python train.py --arch="squeezenet" --train_examples=97085 --crop_scale_min=0.5 --horizontal_flip=true --widths=[128, 256, 512] --init="torch_default"
Rows from block 11, named by matrix and row number. Rows with one number belong to one channel. Each number is 50 + 12 x the weight over its row's rms, rounded and kept within 0 to 99. All counts start at 0. After the name is the row's rms in percent of the matrix's.
# sq0: squeeze pointwise conv (model.blocks.11.sq.0.weight, 128x512x1x1), inputs 148-221
# e10: expand pointwise conv (model.blocks.11.e1.0.weight, 256x128x1x1, transposed), outputs 128-191
# e30: expand 3x3 conv (model.blocks.11.e3.0.weight, 256x128x3x3, transposed), outputs 16-23, a 3x3 kernel for each
sq0.83 098:40 61 46 40 56 49 34 52 47 50 55 46 48 27 59 66 62 42 51 53 50 36 40 46 51 42 49 43 42 49 43 54 41 56 61 48 54 57 49 45 44 49 54 40 52 45 54 68 38 73 55 46 53 49 42 33 40 37 50 39 67 54 41 45 57 75 64 68 38 40 40 63 49 59
sq0.84 094:83 32 46 31 63 50 61 53 47 56 51 44 41 42 44 43 52 56 46 50 48 41 30 57 43 43 74 52 41 49 52 53 34 45 56 39 48 54 57 62 49 56 44 50 44 50 45 46 47 37 56 44 72 51 53 37 51 41 56 27 54 45 55 43 67 43 31 45 36 38 36 53 41 63
sq0.85 099:55 60 23 47 56 84 46 49 58 97 67 48 52 67 47 52 37 47 82 63 64 62 52 33 67 49 65 99 52 47 23 41 33 32 65 53 55 72 66 63 43 39 58 64 38 44 41 64 78 39 49 65 55 50 38 43 86 48 76 49 60 35 56 69 59 63 31 59 56 62 56 49 41 58
sq0.86 102:45 62 53 44 54 44 55 56 35 38 42 37 46 53 54 44 50 63 47 41 38 61 54 50 50 52 39 43 64 55 49 32 52 49 46 35 42 42 59 42 56 43 37 35 50 43 51 50 42 33 38 40 47 53 53 53 48 53 32 35 58 51 47 51 41 49 33 36 74 54 60 41 59 42
sq0.87 100:44 56 52 53 49 42 54 50 48 32 30 38 39 41 64 75 49 49 45 33 42 58 53 52 50 50 50 35 49 58 53 56 39 51 42 46 45 43 62 56 58 48 45 37 50 29 56 54 38 74 27 24 51 49 51 42 47 34 43 55 44 52 48 48 49 44 52 49 55 55 58 43 50 49
sq0.88 102:59 53 59 64 37 40 62 50 56 39 35 54 50 39 42 41 58 51 43 60 47 46 56 58 52 60 34 38 47 48 54 57 56 53 32 46 51 27 49 39 56 57 47 51 54 67 46 24 40 45 51 39 55 49 58 64 52 46 46 60 28 54 65 56 42 57 53 27 55 50 53 46 53 51
sq0.89 097:55 53 54 45 51 33 46 52 34 31 40 36 48 48 35 39 62 53 34 30 40 66 76 70 38 51 51 29 65 43 60 53 54 69 34 63 35 35 29 49 73 62 18 50 67 33 47 36 38 49 40 44 64 48 48 57 32 57 37 46 35 66 66 21 54 48 41 40 61 58 74 38 64 55
sq0.90 096:48 46 57 54 39 54 62 49 61 54 55 55 45 50 57 54 53 59 56 53 52 42 44 47 59 57 46 52 51 60 54 45 54 56 41 32 61 49 67 53 36 68 56 55 57 47 58 51 53 47 33 49 45 52 57 70 56 48 52 55 50 55 38 62 49 57 47 45 46 45 43 43 52 47
sq0.91 101:55 22 64 36 47 43 53 52 46 45 55 44 68 42 51 27 44 56 45 55 51 48 43 49 29 33 49 34 39 52 67 67 46 32 46 63 49 49 30 39 65 54 21 68 29 50 57 62 37 22 43 56 62 50 45 44 26 55 43 41 72 29 52 04 50 60 56 61 40 54 44 58 37 52
sq0.92 109:62 49 65 42 58 33 36 52 36 40 51 34 70 34 58 37 42 49 40 41 47 53 58 45 37 42 35 38 43 53 64 47 61 48 32 59 15 32 43 33 66 56 26 66 50 47 61 54 33 21 27 50 56 50 43 43 23 66 33 42 68 48 49 36 26 48 53 45 47 59 53 60 43 23
sq0.93 098:40 34 55 48 41 45 61 49 45 48 52 49 50 64 58 54 51 54 46 54 51 48 41 36 49 47 39 47 56 58 52 48 51 46 47 47 48 47 56 55 32 46 61 53 47 53 56 50 54 37 54 59 41 48 50 23 61 56 44 48 47 47 41 67 48 59 52 45 46 43 34 52 52 46
sq0.94 097:63 59 49 45 45 42 46 53 43 43 47 38 58 54 41 38 47 36 47 50 49 70 79 49 44 45 37 45 49 38 53 49 52 49 43 81 36 37 44 21 99 54 26 61 50 50 43 25 49 33 44 47 69 49 35 47 45 67 42 43 57 49 53 34 34 47 43 44 57 81 73 50 43 35
sq0.95 099:37 39 58 52 45 36 77 51 47 39 33 61 30 41 51 29 50 86 30 55 39 57 53 49 25 46 47 38 62 61 59 53 33 51 51 43 51 36 48 45 54 35 42 36 54 46 57 51 49 48 35 35 50 48 84 48 42 30 46 54 41 56 42 28 43 59 49 59 58 56 52 44 63 39
sq0.96 100:45 51 61 56 38 36 53 52 45 40 45 48 56 47 53 46 57 64 40 32 40 73 78 60 35 38 37 41 64 58 63 41 55 64 33 64 35 24 48 37 73 50 19 56 67 49 60 41 39 45 41 45 44 49 55 49 31 61 34 53 46 66 63 17 40 32 44 31 75 69 69 45 66 39
sq0.97 100:56 56 55 46 56 39 47 53 36 36 41 38 41 30 55 49 54 53 44 32 41 51 47 47 49 50 40 40 54 44 51 52 37 49 44 51 46 44 54 45 59 62 37 41 50 26 41 41 34 43 30 39 55 51 45 42 41 42 37 46 51 51 48 46 46 54 28 45 56 53 51 32 52 46
sq0.98 099:53 50 44 54 51 38 45 49 42 38 44 52 53 51 60 66 54 48 40 51 37 53 57 56 50 41 48 45 56 54 51 53 50 63 51 45 35 46 48 45 51 38 52 51 61 61 55 62 45 58 60 42 54 50 48 35 50 53 40 50 45 61 58 44 57 48 58 51 44 52 54 52 54 52
sq0.99 097:37 59 46 40 40 40 40 55 37 39 41 40 37 47 55 65 56 55 43 19 47 78 80 60 46 31 38 43 72 55 47 38 41 67 41 53 35 38 49 38 68 44 27 39 67 35 56 43 43 58 45 41 43 49 48 51 45 42 40 38 40 69 41 24 48 46 40 48 77 68 79 36 72 48
sq0.100 101:54 34 53 44 52 51 52 53 60 52 50 56 56 30 48 41 58 49 52 48 55 24 32 39 49 62 56 49 44 50 53 58 51 49 51 57 66 53 45 55 46 57 58 65 51 48 55 40 46 42 50 60 56 49 43 60 56 49 54 48 56 49 55 58 48 56 56 50 30 33 24 47 42 52
sq0.101 098:45 49 53 53 34 42 55 53 36 52 44 27 58 51 56 59 53 64 42 54 46 52 49 40 43 38 50 56 60 58 50 49 43 50 39 50 43 42 60 51 47 45 44 66 51 35 56 43 44 40 39 45 51 51 51 41 49 53 43 55 57 52 53 50 52 55 36 45 58 48 43 46 56 42
sq0.102 097:41 43 50 45 56 44 55 48 59 46 48 47 55 58 60 53 48 60 42 65 52 62 53 43 51 44 45 54 59 60 54 36 55 51 31 32 55 40 64 55 51 38 57 51 53 43 59 47 50 50 41 46 39 50 59 55 58 57 42 49 52 52 31 64 40 50 42 44 59 62 50 46 54 34
sq0.103 109:32 68 56 50 42 48 53 53 35 43 41 48 51 61 50 65 73 56 47 41 36 66 67 65 52 37 43 49 99 55 56 43 57 96 47 50 39 41 46 50 55 42 40 45 99 44 54 55 50 54 49 44 40 50 55 52 50 58 45 52 40 99 43 44 60 64 49 51 70 58 75 51 99 57
sq0.104 105:58 72 21 37 65 48 48 51 71 46 55 47 45 41 58 47 54 56 51 41 66 65 61 54 54 36 55 54 57 51 22 22 16 56 72 31 66 66 52 51 64 35 50 33 54 48 53 47 46 44 57 48 58 52 48 48 51 14 46 37 62 54 35 40 67 49 44 59 61 67 63 67 57 58
sq0.105 094:40 50 43 48 55 52 52 38 54 50 52 56 51 57 58 69 53 55 54 57 47 54 42 55 49 34 37 50 57 52 47 57 50 58 67 47 52 59 39 45 39 45 58 45 51 62 56 61 54 67 75 54 45 49 49 49 48 49 50 47 58 55 48 49 57 64 65 63 37 46 51 59 51 55
sq0.106 094:31 53 50 60 38 63 57 54 66 59 54 40 54 75 47 64 50 54 62 57 50 71 47 40 54 32 46 59 71 53 49 53 44 46 47 48 52 51 42 42 29 49 60 40 50 41 58 51 69 58 38 60 22 51 61 55 60 54 56 60 37 49 56 64 52 59 47 36 57 59 56 37 58 53
sq0.107 096:42 42 55 51 44 43 64 58 72 40 50 45 49 43 57 68 56 58 41 45 58 51 51 45 37 39 34 33 65 61 59 56 48 60 58 48 57 59 30 32 39 47 64 48 60 51 68 59 42 72 53 49 50 50 70 49 39 51 46 45 58 62 52 40 47 63 67 61 43 43 46 56 63 46
sq0.108 101:35 52 50 24 60 42 59 47 38 49 59 50 49 36 55 45 48 64 48 54 48 55 47 49 49 35 38 44 55 59 45 39 38 51 52 43 52 50 43 45 50 35 46 44 48 45 56 49 40 48 46 51 47 50 55 30 41 39 43 20 47 50 29 36 47 47 54 53 46 51 50 51 54 48
sq0.109 102:34 66 51 37 60 51 61 49 52 47 53 43 63 63 62 62 55 64 52 61 46 80 64 54 49 28 41 52 73 65 53 28 43 56 56 46 53 44 54 31 58 32 46 50 59 44 63 48 53 61 52 49 28 48 66 38 47 59 42 32 50 60 37 52 53 48 44 38 79 68 68 52 65 49
sq0.110 102:46 38 62 42 43 26 76 48 39 27 26 56 27 31 45 36 46 75 21 55 24 49 49 45 30 50 44 32 50 53 61 57 35 40 46 36 52 26 48 47 55 46 52 34 44 48 49 49 37 54 40 24 53 47 73 43 43 30 36 42 41 44 44 36 44 60 50 57 51 51 46 35 51 41
sq0.111 103:56 38 43 54 50 37 52 50 53 36 48 31 32 34 40 64 51 44 39 48 50 49 39 42 34 37 40 37 47 40 44 44 39 60 47 52 37 54 49 43 41 49 60 37 60 35 41 32 31 72 36 42 27 48 58 43 37 39 31 53 47 57 59 49 32 40 40 46 38 42 45 47 45 30
sq0.112 107:30 45 49 42 33 40 55 52 18 46 38 52 45 52 59 62 44 56 36 52 19 56 50 39 46 32 40 52 53 58 50 34 44 44 45 42 21 30 49 44 47 39 59 48 49 55 54 56 51 47 54 47 38 48 51 25 45 43 44 37 36 49 34 48 45 54 51 43 52 54 48 42 54 38
sq0.113 108:39 42 61 36 64 51 41 53 49 54 63 33 81 54 54 39 34 47 53 56 60 52 57 37 36 37 51 45 40 55 61 46 68 38 42 57 21 50 44 35 54 30 43 71 40 38 62 56 50 18 25 59 46 51 42 36 47 70 55 40 58 39 31 49 36 42 55 53 39 56 53 65 38 37
sq0.114 099:73 29 46 43 45 48 63 53 47 53 48 43 50 45 44 43 45 60 44 50 35 45 29 50 42 42 62 51 44 53 50 56 33 35 45 37 40 47 54 57 46 55 44 52 36 48 50 39 48 38 47 37 67 49 54 50 51 39 52 40 48 37 50 44 59 49 34 44 39 44 41 43 40 57
e10.83 088:44 40 54 81 41 22 61 43 54 50 54 39 63 39 73 68 58 49 54 77 37 68 55 45 47 56 46 48 55 48 60 32 50 59 63 52 58 76 41 38 56 59 47 46 41 37 52 58 47 26 65 49 46 43 26 17 41 44 37 67 51 66 45 39
e10.84 115:46 39 43 41 54 43 54 44 42 54 43 34 51 51 38 51 78 31 58 43 46 51 68 30 36 59 55 40 36 37 52 39 58 58 54 64 45 57 60 33 50 55 40 40 51 52 38 44 48 40 35 49 37 34 40 41 54 52 30 52 49 55 56 56
e10.85 108:37 28 43 49 25 68 37 53 69 30 40 44 57 62 62 58 51 60 46 40 86 39 47 58 60 34 67 51 41 42 54 75 53 54 41 56 49 47 40 34 54 34 64 50 66 32 59 39 51 64 47 48 53 45 61 40 59 35 43 58 47 45 54 35
e10.86 068:35 68 64 51 58 53 29 49 68 44 29 38 50 39 68 56 39 68 35 61 55 57 43 55 66 64 49 56 55 57 21 55 23 25 49 29 25 54 53 45 18 49 77 57 46 59 56 57 41 58 40 50 39 55 69 51 52 60 56 18 59 59 61 65
e10.87 060:50 59 53 27 55 33 57 42 51 46 57 48 34 48 62 42 49 57 44 71 41 59 50 54 52 61 37 34 54 29 59 40 37 56 68 55 58 39 53 57 65 41 54 58 50 62 43 38 45 34 58 50 38 63 43 51 45 61 45 52 62 56 55 62
e10.88 099:57 39 47 42 61 37 45 57 41 56 55 52 55 58 43 61 37 37 61 25 19 38 44 31 25 56 57 53 36 57 49 30 57 48 60 49 45 54 52 47 54 64 38 48 65 57 44 62 54 45 55 51 54 45 40 75 41 52 43 48 51 53 48 58
e10.89 117:51 52 51 36 76 47 37 63 36 76 27 42 15 27 41 52 56 50 55 45 32 32 58 52 50 65 36 51 59 47 46 43 49 42 77 44 34 26 72 46 26 66 38 42 27 75 52 63 45 53 35 50 34 36 35 49 37 79 61 34 45 58 49 69
e10.90 074:60 55 60 56 59 60 66 50 68 50 62 49 47 60 52 55 56 51 46 51 41 65 48 28 26 59 60 59 34 47 58 52 67 63 56 58 54 45 58 62 65 53 62 71 65 56 60 46 46 33 65 50 47 69 66 48 46 61 62 51 70 46 63 66
e10.91 117:51 39 33 68 71 59 67 56 41 59 49 52 51 38 45 62 37 51 59 46 26 56 37 45 45 59 42 57 60 58 42 34 58 38 64 35 37 59 41 49 35 99 41 50 36 60 55 48 50 49 63 50 47 45 37 37 43 51 43 45 50 58 31 46
e10.92 120:46 45 53 62 67 52 58 58 54 63 51 49 53 41 62 56 36 66 60 57 43 56 43 57 60 43 38 59 73 62 41 45 58 32 63 25 35 44 43 50 45 68 56 60 34 61 58 37 51 39 65 50 47 52 52 42 35 52 53 42 60 56 42 47
e10.93 079:32 59 53 61 59 50 46 64 65 59 48 57 57 57 47 67 54 38 37 48 48 63 58 36 22 63 44 63 50 61 43 55 23 49 55 46 60 57 61 64 45 58 55 63 52 57 66 62 46 46 49 50 50 63 77 28 54 60 63 38 70 51 61 64
e10.94 121:40 46 47 39 68 54 42 39 38 69 30 43 33 28 51 54 54 64 59 53 46 36 61 66 67 49 45 33 91 46 50 52 50 40 62 34 29 41 51 26 33 65 47 49 28 66 38 49 50 54 49 50 42 27 30 38 40 63 45 42 41 49 47 50
e10.95 115:53 66 43 44 54 53 50 58 38 52 33 45 32 26 39 49 52 49 51 36 47 46 53 50 47 94 41 53 40 32 36 45 54 31 44 49 34 39 60 53 28 51 42 47 40 64 45 55 40 57 38 48 33 46 43 47 61 66 52 35 51 43 46 72
e10.96 142:48 64 50 39 66 47 47 60 47 64 37 40 35 20 47 47 44 60 54 48 39 46 49 57 55 62 28 56 59 47 26 47 47 23 57 26 29 27 61 50 22 65 48 53 26 98 54 54 48 49 48 50 44 48 50 51 35 78 59 19 59 43 51 66
e10.97 076:44 56 60 54 48 36 32 40 57 48 25 51 47 33 59 58 49 59 42 58 46 55 49 47 54 64 40 48 52 58 22 38 38 21 50 49 15 43 49 37 11 56 57 51 11 50 47 49 40 38 46 49 32 39 56 59 44 49 39 21 52 59 65 61
e10.98 065:67 52 40 41 71 60 43 45 37 55 51 55 28 43 43 47 68 60 54 45 44 38 66 67 56 47 37 45 59 47 45 50 37 45 63 49 60 42 68 60 56 47 36 54 41 64 40 57 52 67 48 50 32 53 38 11 55 60 52 40 46 51 34 41
e10.99 118:46 72 52 36 58 47 40 54 45 56 36 37 27 28 45 51 50 62 44 47 40 44 56 62 56 65 26 45 57 34 42 49 40 33 51 30 46 27 69 48 34 56 45 51 32 84 49 59 43 53 44 49 39 46 44 57 37 91 61 32 56 39 53 73
e10.100 099:63 44 55 54 56 55 48 53 47 58 66 69 59 77 27 59 48 27 37 40 40 59 46 27 24 54 67 49 45 59 68 51 46 66 55 71 60 58 51 61 65 58 51 58 71 47 45 50 50 41 46 50 52 55 61 24 36 50 46 63 53 59 58 54
e10.101 064:56 64 47 56 48 56 51 40 60 45 50 62 65 69 48 56 50 52 13 26 52 65 56 46 42 63 47 45 42 46 31 53 24 38 44 51 41 51 60 48 28 74 60 70 46 61 39 54 47 44 43 50 50 55 67 52 56 64 44 30 68 60 64 62
e10.102 066:45 69 57 51 58 50 55 44 64 49 49 32 35 35 41 52 49 65 49 48 51 43 47 66 62 65 44 44 56 32 40 62 49 47 53 58 46 45 58 61 28 51 56 62 46 62 49 52 37 49 54 50 48 64 75 54 43 70 71 28 67 42 58 62
e10.103 140:41 59 53 38 54 50 42 66 46 66 40 32 28 38 44 56 60 48 31 61 44 50 66 56 52 57 43 61 66 46 45 46 35 45 47 42 46 44 99 46 41 39 37 46 41 64 62 81 45 57 39 50 46 47 44 48 58 75 75 43 49 36 51 73
e10.104 118:38 59 56 62 42 45 63 43 47 47 62 41 50 47 65 54 68 59 30 72 57 71 66 59 63 53 59 38 58 19 58 51 60 60 43 63 58 66 60 35 53 40 58 57 44 46 43 60 50 51 49 50 51 48 45 34 52 51 51 63 48 50 62 56
e10.105 070:67 54 43 62 50 72 70 34 39 39 64 46 56 46 34 57 55 46 25 73 40 56 50 59 48 46 52 41 52 42 66 47 59 66 55 61 66 69 58 53 60 48 38 58 46 44 36 51 49 73 63 49 45 59 30 23 67 48 29 63 39 49 35 34
e10.106 107:71 49 26 42 48 58 34 54 58 33 39 59 37 46 58 56 48 64 55 35 70 35 49 67 60 44 47 52 50 32 35 67 44 34 72 29 46 30 49 35 49 47 57 42 56 54 48 51 50 80 41 48 52 30 50 60 71 52 46 41 44 50 24 42
e10.107 130:58 58 33 57 38 45 54 50 37 40 47 41 35 31 39 56 60 47 49 72 51 62 61 53 47 53 31 43 42 27 42 46 45 39 41 41 52 52 48 33 43 51 46 48 43 51 39 51 46 58 39 50 46 43 33 49 75 51 41 50 42 35 46 52
e10.108 078:50 38 30 32 39 47 71 36 43 50 30 41 38 34 43 42 51 53 75 36 46 40 54 57 57 55 30 28 44 27 40 46 66 43 45 44 29 39 44 21 35 55 37 49 41 52 32 46 46 51 57 49 47 26 25 61 61 53 37 33 59 36 32 45
e10.109 084:38 64 40 40 46 64 45 52 60 44 55 49 47 23 65 32 50 74 45 51 67 49 53 74 70 54 47 56 57 39 37 67 49 44 55 33 52 39 55 47 39 48 61 53 30 61 54 50 38 84 48 49 51 54 44 49 64 63 60 39 53 46 38 54
e10.110 115:52 62 49 44 58 46 48 56 36 53 28 44 29 25 43 48 47 47 52 40 42 43 47 46 44 99 46 52 38 33 27 41 53 29 51 47 31 31 57 53 24 52 43 44 37 63 41 52 39 54 37 50 34 45 43 45 54 63 50 34 50 51 50 75
e10.111 091:59 54 45 58 42 17 62 43 21 31 53 42 48 41 34 56 55 40 48 69 28 60 51 51 32 39 33 35 43 40 55 34 59 55 55 52 55 65 54 48 52 55 20 46 39 49 31 49 51 53 44 51 53 51 43 74 45 53 48 57 28 47 53 49
e10.112 076:36 75 48 56 44 41 53 49 55 43 33 39 51 37 43 57 51 55 40 37 64 49 52 58 49 66 36 47 38 35 12 58 34 40 36 55 45 54 56 45 11 57 40 55 37 56 46 60 39 46 60 50 43 50 56 50 62 60 56 29 63 41 55 58
e10.113 105:43 42 45 63 61 62 60 66 66 56 56 47 65 47 66 36 27 62 51 45 53 60 30 56 60 41 50 74 61 68 39 57 55 32 57 27 37 47 48 55 49 58 61 61 48 62 72 34 51 47 76 50 51 57 54 43 53 49 58 43 64 56 33 43
e10.114 118:51 43 44 43 54 43 55 41 37 53 39 47 40 52 37 53 68 33 60 39 46 47 63 32 38 64 54 37 31 32 47 40 58 55 54 63 46 56 56 39 56 57 40 41 56 52 33 42 45 43 33 48 36 36 45 44 56 52 28 51 48 54 57 58
e30.83 098:64 58 47 59 60 41 39 41 18 40 50 48 34 65 48 54 42 58 02 21 50 24 46 48 47 52 60 49 54 60 50 35 50 49 57 70 43 35 32 53 62 15 40 38 28 55 65 59 51 61 60 40 45 54 51 60 59 41 31 50 70 67 78 44 43 53 38 48 35 42 57 55
e30.84 095:30 24 47 33 40 49 51 53 65 55 50 56 53 46 56 44 56 57 27 53 53 53 58 62 60 47 55 45 56 51 49 59 37 20 36 38 62 52 54 56 38 55 65 48 25 56 38 45 45 48 54 60 64 54 52 37 33 55 61 50 52 52 58 25 51 60 28 52 64 36 20 28
e30.85 090:49 36 55 49 45 62 51 53 70 44 47 35 64 66 48 64 67 44 25 52 58 53 57 60 61 57 50 51 43 22 46 61 59 39 53 49 55 70 65 72 70 53 75 55 26 51 44 62 46 56 47 47 46 47 18 22 24 32 55 38 36 36 42 63 48 39 49 57 48 30 48 63
e30.86 111:45 43 43 46 55 47 33 46 50 44 53 38 44 62 69 44 65 68 54 65 57 65 60 49 62 58 37 15 37 39 37 56 53 44 51 42 56 53 41 56 64 62 45 58 68 63 56 64 59 58 38 58 42 41 32 53 37 48 55 48 39 59 55 47 30 50 47 41 52 62 43 41
e30.87 109:62 61 70 40 54 69 27 20 47 31 29 40 56 43 29 82 62 48 24 31 45 37 59 60 45 61 57 28 53 65 47 43 45 58 49 51 47 27 43 58 22 27 41 19 25 46 59 60 32 50 56 27 44 51 45 37 42 57 48 41 81 64 51 38 54 60 45 46 46 29 48 36
e30.88 109:26 25 45 39 36 40 38 41 42 50 52 48 45 41 47 39 30 35 58 57 58 49 37 54 52 46 61 65 60 64 65 44 40 76 54 47 42 51 55 35 53 59 50 56 58 68 71 68 63 54 33 60 42 29 41 36 42 39 40 44 43 37 38 60 55 47 68 57 54 77 68 68
e30.89 088:52 42 21 52 56 30 48 46 38 61 50 59 40 26 50 40 40 58 40 66 54 37 60 52 50 53 54 25 28 43 42 58 39 38 52 77 56 53 45 48 68 65 48 66 71 35 31 36 48 62 63 51 66 56 62 52 51 49 59 45 29 37 29 51 61 62 37 52 51 36 19 35
e30.90 118:43 40 79 43 44 74 52 60 76 64 40 26 72 46 34 53 46 37 34 32 29 44 59 35 41 42 43 56 43 46 47 45 57 46 63 61 55 16 29 53 19 26 51 23 32 40 36 31 29 47 39 34 57 36 55 43 35 57 50 37 56 50 35 49 66 59 44 52 45 39 46 35
e30.91 079:47 52 45 51 55 58 59 54 45 46 46 32 44 40 38 33 42 28 27 52 46 53 47 59 44 46 52 54 51 79 45 35 40 50 30 51 46 35 45 56 41 38 51 51 52 44 47 54 45 73 57 50 49 26 58 66 47 55 66 44 54 48 40 34 48 42 30 46 56 48 44 45
e30.92 076:74 67 44 72 71 53 62 57 39 32 31 32 39 51 45 39 45 40 14 52 51 42 43 57 64 52 42 43 22 60 47 21 38 46 38 79 46 27 42 68 56 34 34 46 57 28 57 61 47 59 66 59 51 49 27 47 51 22 08 38 47 49 40 51 41 38 54 70 38 50 62 50
e30.93 114:58 47 42 39 37 39 35 33 43 28 46 40 32 61 61 47 68 69 30 35 45 56 54 64 51 67 58 23 40 59 44 47 66 63 60 44 39 50 54 59 69 56 56 61 58 80 68 64 82 67 48 76 50 43 22 49 53 47 56 57 53 62 65 51 36 52 59 42 57 62 60 43
e30.94 084:61 58 42 58 68 47 44 49 44 45 27 37 26 28 42 44 42 42 44 63 57 56 54 56 75 63 52 29 24 34 33 45 52 39 48 59 37 40 49 51 40 39 40 31 48 18 58 61 43 70 61 51 53 50 44 42 45 29 19 30 37 50 32 44 43 31 35 67 35 42 43 34
e30.95 092:32 34 21 39 41 30 33 29 35 50 60 62 54 45 57 39 54 53 48 61 50 52 76 46 51 49 46 40 53 45 52 65 31 49 51 63 47 44 57 28 35 66 46 39 49 64 38 36 48 40 47 29 48 44 48 58 41 53 73 45 37 54 40 30 50 63 34 38 57 48 25 24
e30.96 085:60 55 35 55 56 38 43 39 35 48 44 47 51 39 39 39 45 39 35 70 56 38 62 52 45 60 53 29 21 35 46 46 42 58 52 84 47 43 44 48 58 63 37 52 61 38 40 49 42 63 75 40 58 61 53 55 55 39 52 35 34 41 36 48 50 54 38 47 45 34 32 46
e30.97 111:50 48 41 47 60 51 42 55 55 34 47 44 21 60 63 23 44 57 34 54 56 54 60 57 59 55 49 23 44 46 30 60 42 40 36 54 60 57 48 64 57 54 60 55 57 39 46 54 44 47 54 49 49 57 25 46 43 35 51 51 31 45 46 40 41 67 51 36 61 54 37 39
e30.98 112:31 08 01 61 49 25 79 63 49 37 48 69 26 15 40 46 45 36 37 63 50 38 75 47 46 65 66 37 33 55 53 59 40 39 53 33 36 63 47 35 61 47 53 60 43 46 27 15 61 57 32 76 59 62 46 51 59 29 47 41 12 32 34 46 63 61 38 57 63 38 31 57
e30.99 092:55 49 30 56 61 37 44 41 34 47 42 50 43 35 48 53 54 61 44 64 56 36 61 53 47 59 58 34 35 33 49 57 54 47 61 81 41 47 54 39 61 72 38 50 64 34 36 40 44 57 64 40 60 66 52 50 56 41 51 45 33 43 46 55 54 61 41 44 46 36 24 42
e30.100 109:42 36 38 40 46 51 59 61 61 44 38 39 28 36 55 45 46 56 19 31 26 47 56 49 40 62 55 35 37 57 41 52 61 53 57 47 52 49 37 60 66 48 55 58 55 48 47 43 60 50 48 71 49 35 41 42 40 43 47 55 41 49 47 47 39 53 52 48 64 44 45 59
e30.101 115:34 43 43 32 51 52 36 49 51 36 37 33 24 51 62 38 56 62 39 46 55 57 52 65 56 63 51 40 47 46 49 55 62 53 43 39 52 57 54 59 57 73 56 58 61 59 46 55 64 48 42 58 34 48 41 41 42 47 54 49 38 46 50 56 28 57 57 16 62 59 37 45
e30.102 108:59 50 47 53 53 53 57 42 58 60 68 50 56 43 26 20 30 41 31 49 33 33 51 41 31 35 40 49 50 32 45 42 63 43 55 88 61 47 47 54 48 52 34 41 34 43 34 40 39 52 65 24 48 44 55 52 58 51 57 35 39 37 30 55 69 63 51 46 44 46 50 54
e30.103 089:33 40 49 48 53 44 45 46 58 66 73 54 74 57 60 61 71 59 40 52 59 46 70 59 46 57 59 35 52 42 50 58 44 54 58 49 44 45 45 57 61 55 43 54 54 64 59 48 58 51 32 49 54 51 58 69 58 63 56 51 52 60 51 48 59 60 55 40 43 51 43 38
e30.104 095:54 56 47 48 66 51 40 56 61 50 39 42 44 51 47 60 69 60 41 55 54 60 60 59 50 43 35 37 50 34 32 57 47 33 35 40 54 58 61 51 51 49 56 41 37 34 45 51 37 65 43 48 54 55 62 62 49 63 55 56 67 74 71 34 34 32 37 50 28 46 43 52
e30.105 106:24 08 09 59 52 41 81 75 59 49 52 59 22 17 35 44 45 34 51 48 46 44 72 34 47 64 59 48 51 57 46 53 53 37 45 35 40 55 43 32 51 39 44 48 27 37 31 23 46 54 42 65 59 56 61 57 60 30 38 48 18 30 36 48 59 63 33 57 65 45 43 66
e30.106 092:33 39 45 38 50 55 34 43 60 48 55 42 61 59 51 53 56 36 44 57 57 53 61 51 54 51 54 57 47 19 47 57 46 40 38 44 51 66 64 53 57 61 52 47 49 61 53 76 60 57 47 54 33 37 19 39 18 49 64 35 30 49 29 60 35 32 57 34 32 65 73 50
e30.107 088:25 29 36 37 33 20 38 36 29 45 54 59 53 52 62 41 44 47 65 52 61 36 57 25 55 46 49 63 67 28 66 75 10 39 37 45 59 58 69 19 31 70 39 37 69 64 57 59 71 49 37 65 59 43 42 44 28 30 54 24 29 52 42 48 41 52 57 30 44 53 41 34
e30.108 101:58 61 66 43 38 53 21 26 36 38 44 48 55 47 43 56 47 47 36 47 43 50 66 58 41 42 40 49 61 45 51 51 55 59 60 74 43 38 52 24 14 41 36 19 32 59 63 70 47 67 70 25 48 36 32 41 33 46 58 41 77 62 67 48 60 65 36 45 40 40 56 47
e30.109 098:42 34 39 44 49 39 44 35 43 70 67 52 61 47 39 31 42 24 38 62 49 40 70 33 46 42 38 58 45 18 46 56 50 21 32 58 50 63 63 51 54 63 45 51 52 60 42 56 54 59 48 45 39 41 56 60 48 50 59 32 17 38 29 45 43 39 46 34 25 59 40 44
e30.110 098:36 39 31 37 44 36 31 36 43 51 60 63 55 48 57 39 53 51 45 61 48 53 71 43 47 48 44 42 47 49 46 56 31 49 44 55 51 48 57 33 38 58 47 39 44 65 42 38 51 35 43 30 40 37 54 60 41 62 76 45 47 57 41 26 46 55 31 34 53 49 31 28
e30.111 107:29 45 46 34 40 45 26 37 35 47 47 54 40 48 49 51 42 58 55 44 57 34 35 49 36 35 43 74 59 49 65 50 36 63 46 44 36 54 60 18 34 58 35 52 63 64 65 58 66 50 43 56 47 41 58 46 57 44 56 48 60 52 62 71 40 28 78 38 24 73 69 58
e30.112 107:38 58 53 32 48 52 43 53 45 30 56 61 31 50 56 25 37 30 23 45 49 37 57 60 50 50 53 49 64 50 49 57 57 59 34 69 46 60 75 40 52 69 39 39 41 65 49 36 58 48 60 51 40 70 39 56 55 31 60 49 28 43 46 69 46 74 63 43 58 51 64 56
e30.113 089:58 61 57 62 51 63 64 58 46 34 40 27 45 57 48 41 50 37 08 34 44 43 49 44 53 52 42 66 35 66 68 39 50 54 40 72 50 34 43 76 61 36 38 54 52 55 60 63 59 55 62 70 55 38 27 48 40 31 20 42 58 47 35 65 43 36 61 66 45 55 69 61
e30.114 100:30 26 43 32 38 45 45 48 61 51 52 59 51 49 58 40 52 55 31 56 52 59 64 65 61 49 55 45 55 53 47 57 38 26 35 46 61 52 55 56 37 51 65 46 22 56 34 38 43 44 53 56 62 54 48 41 37 55 69 53 51 52 54 29 53 62 32 49 63 42 23 26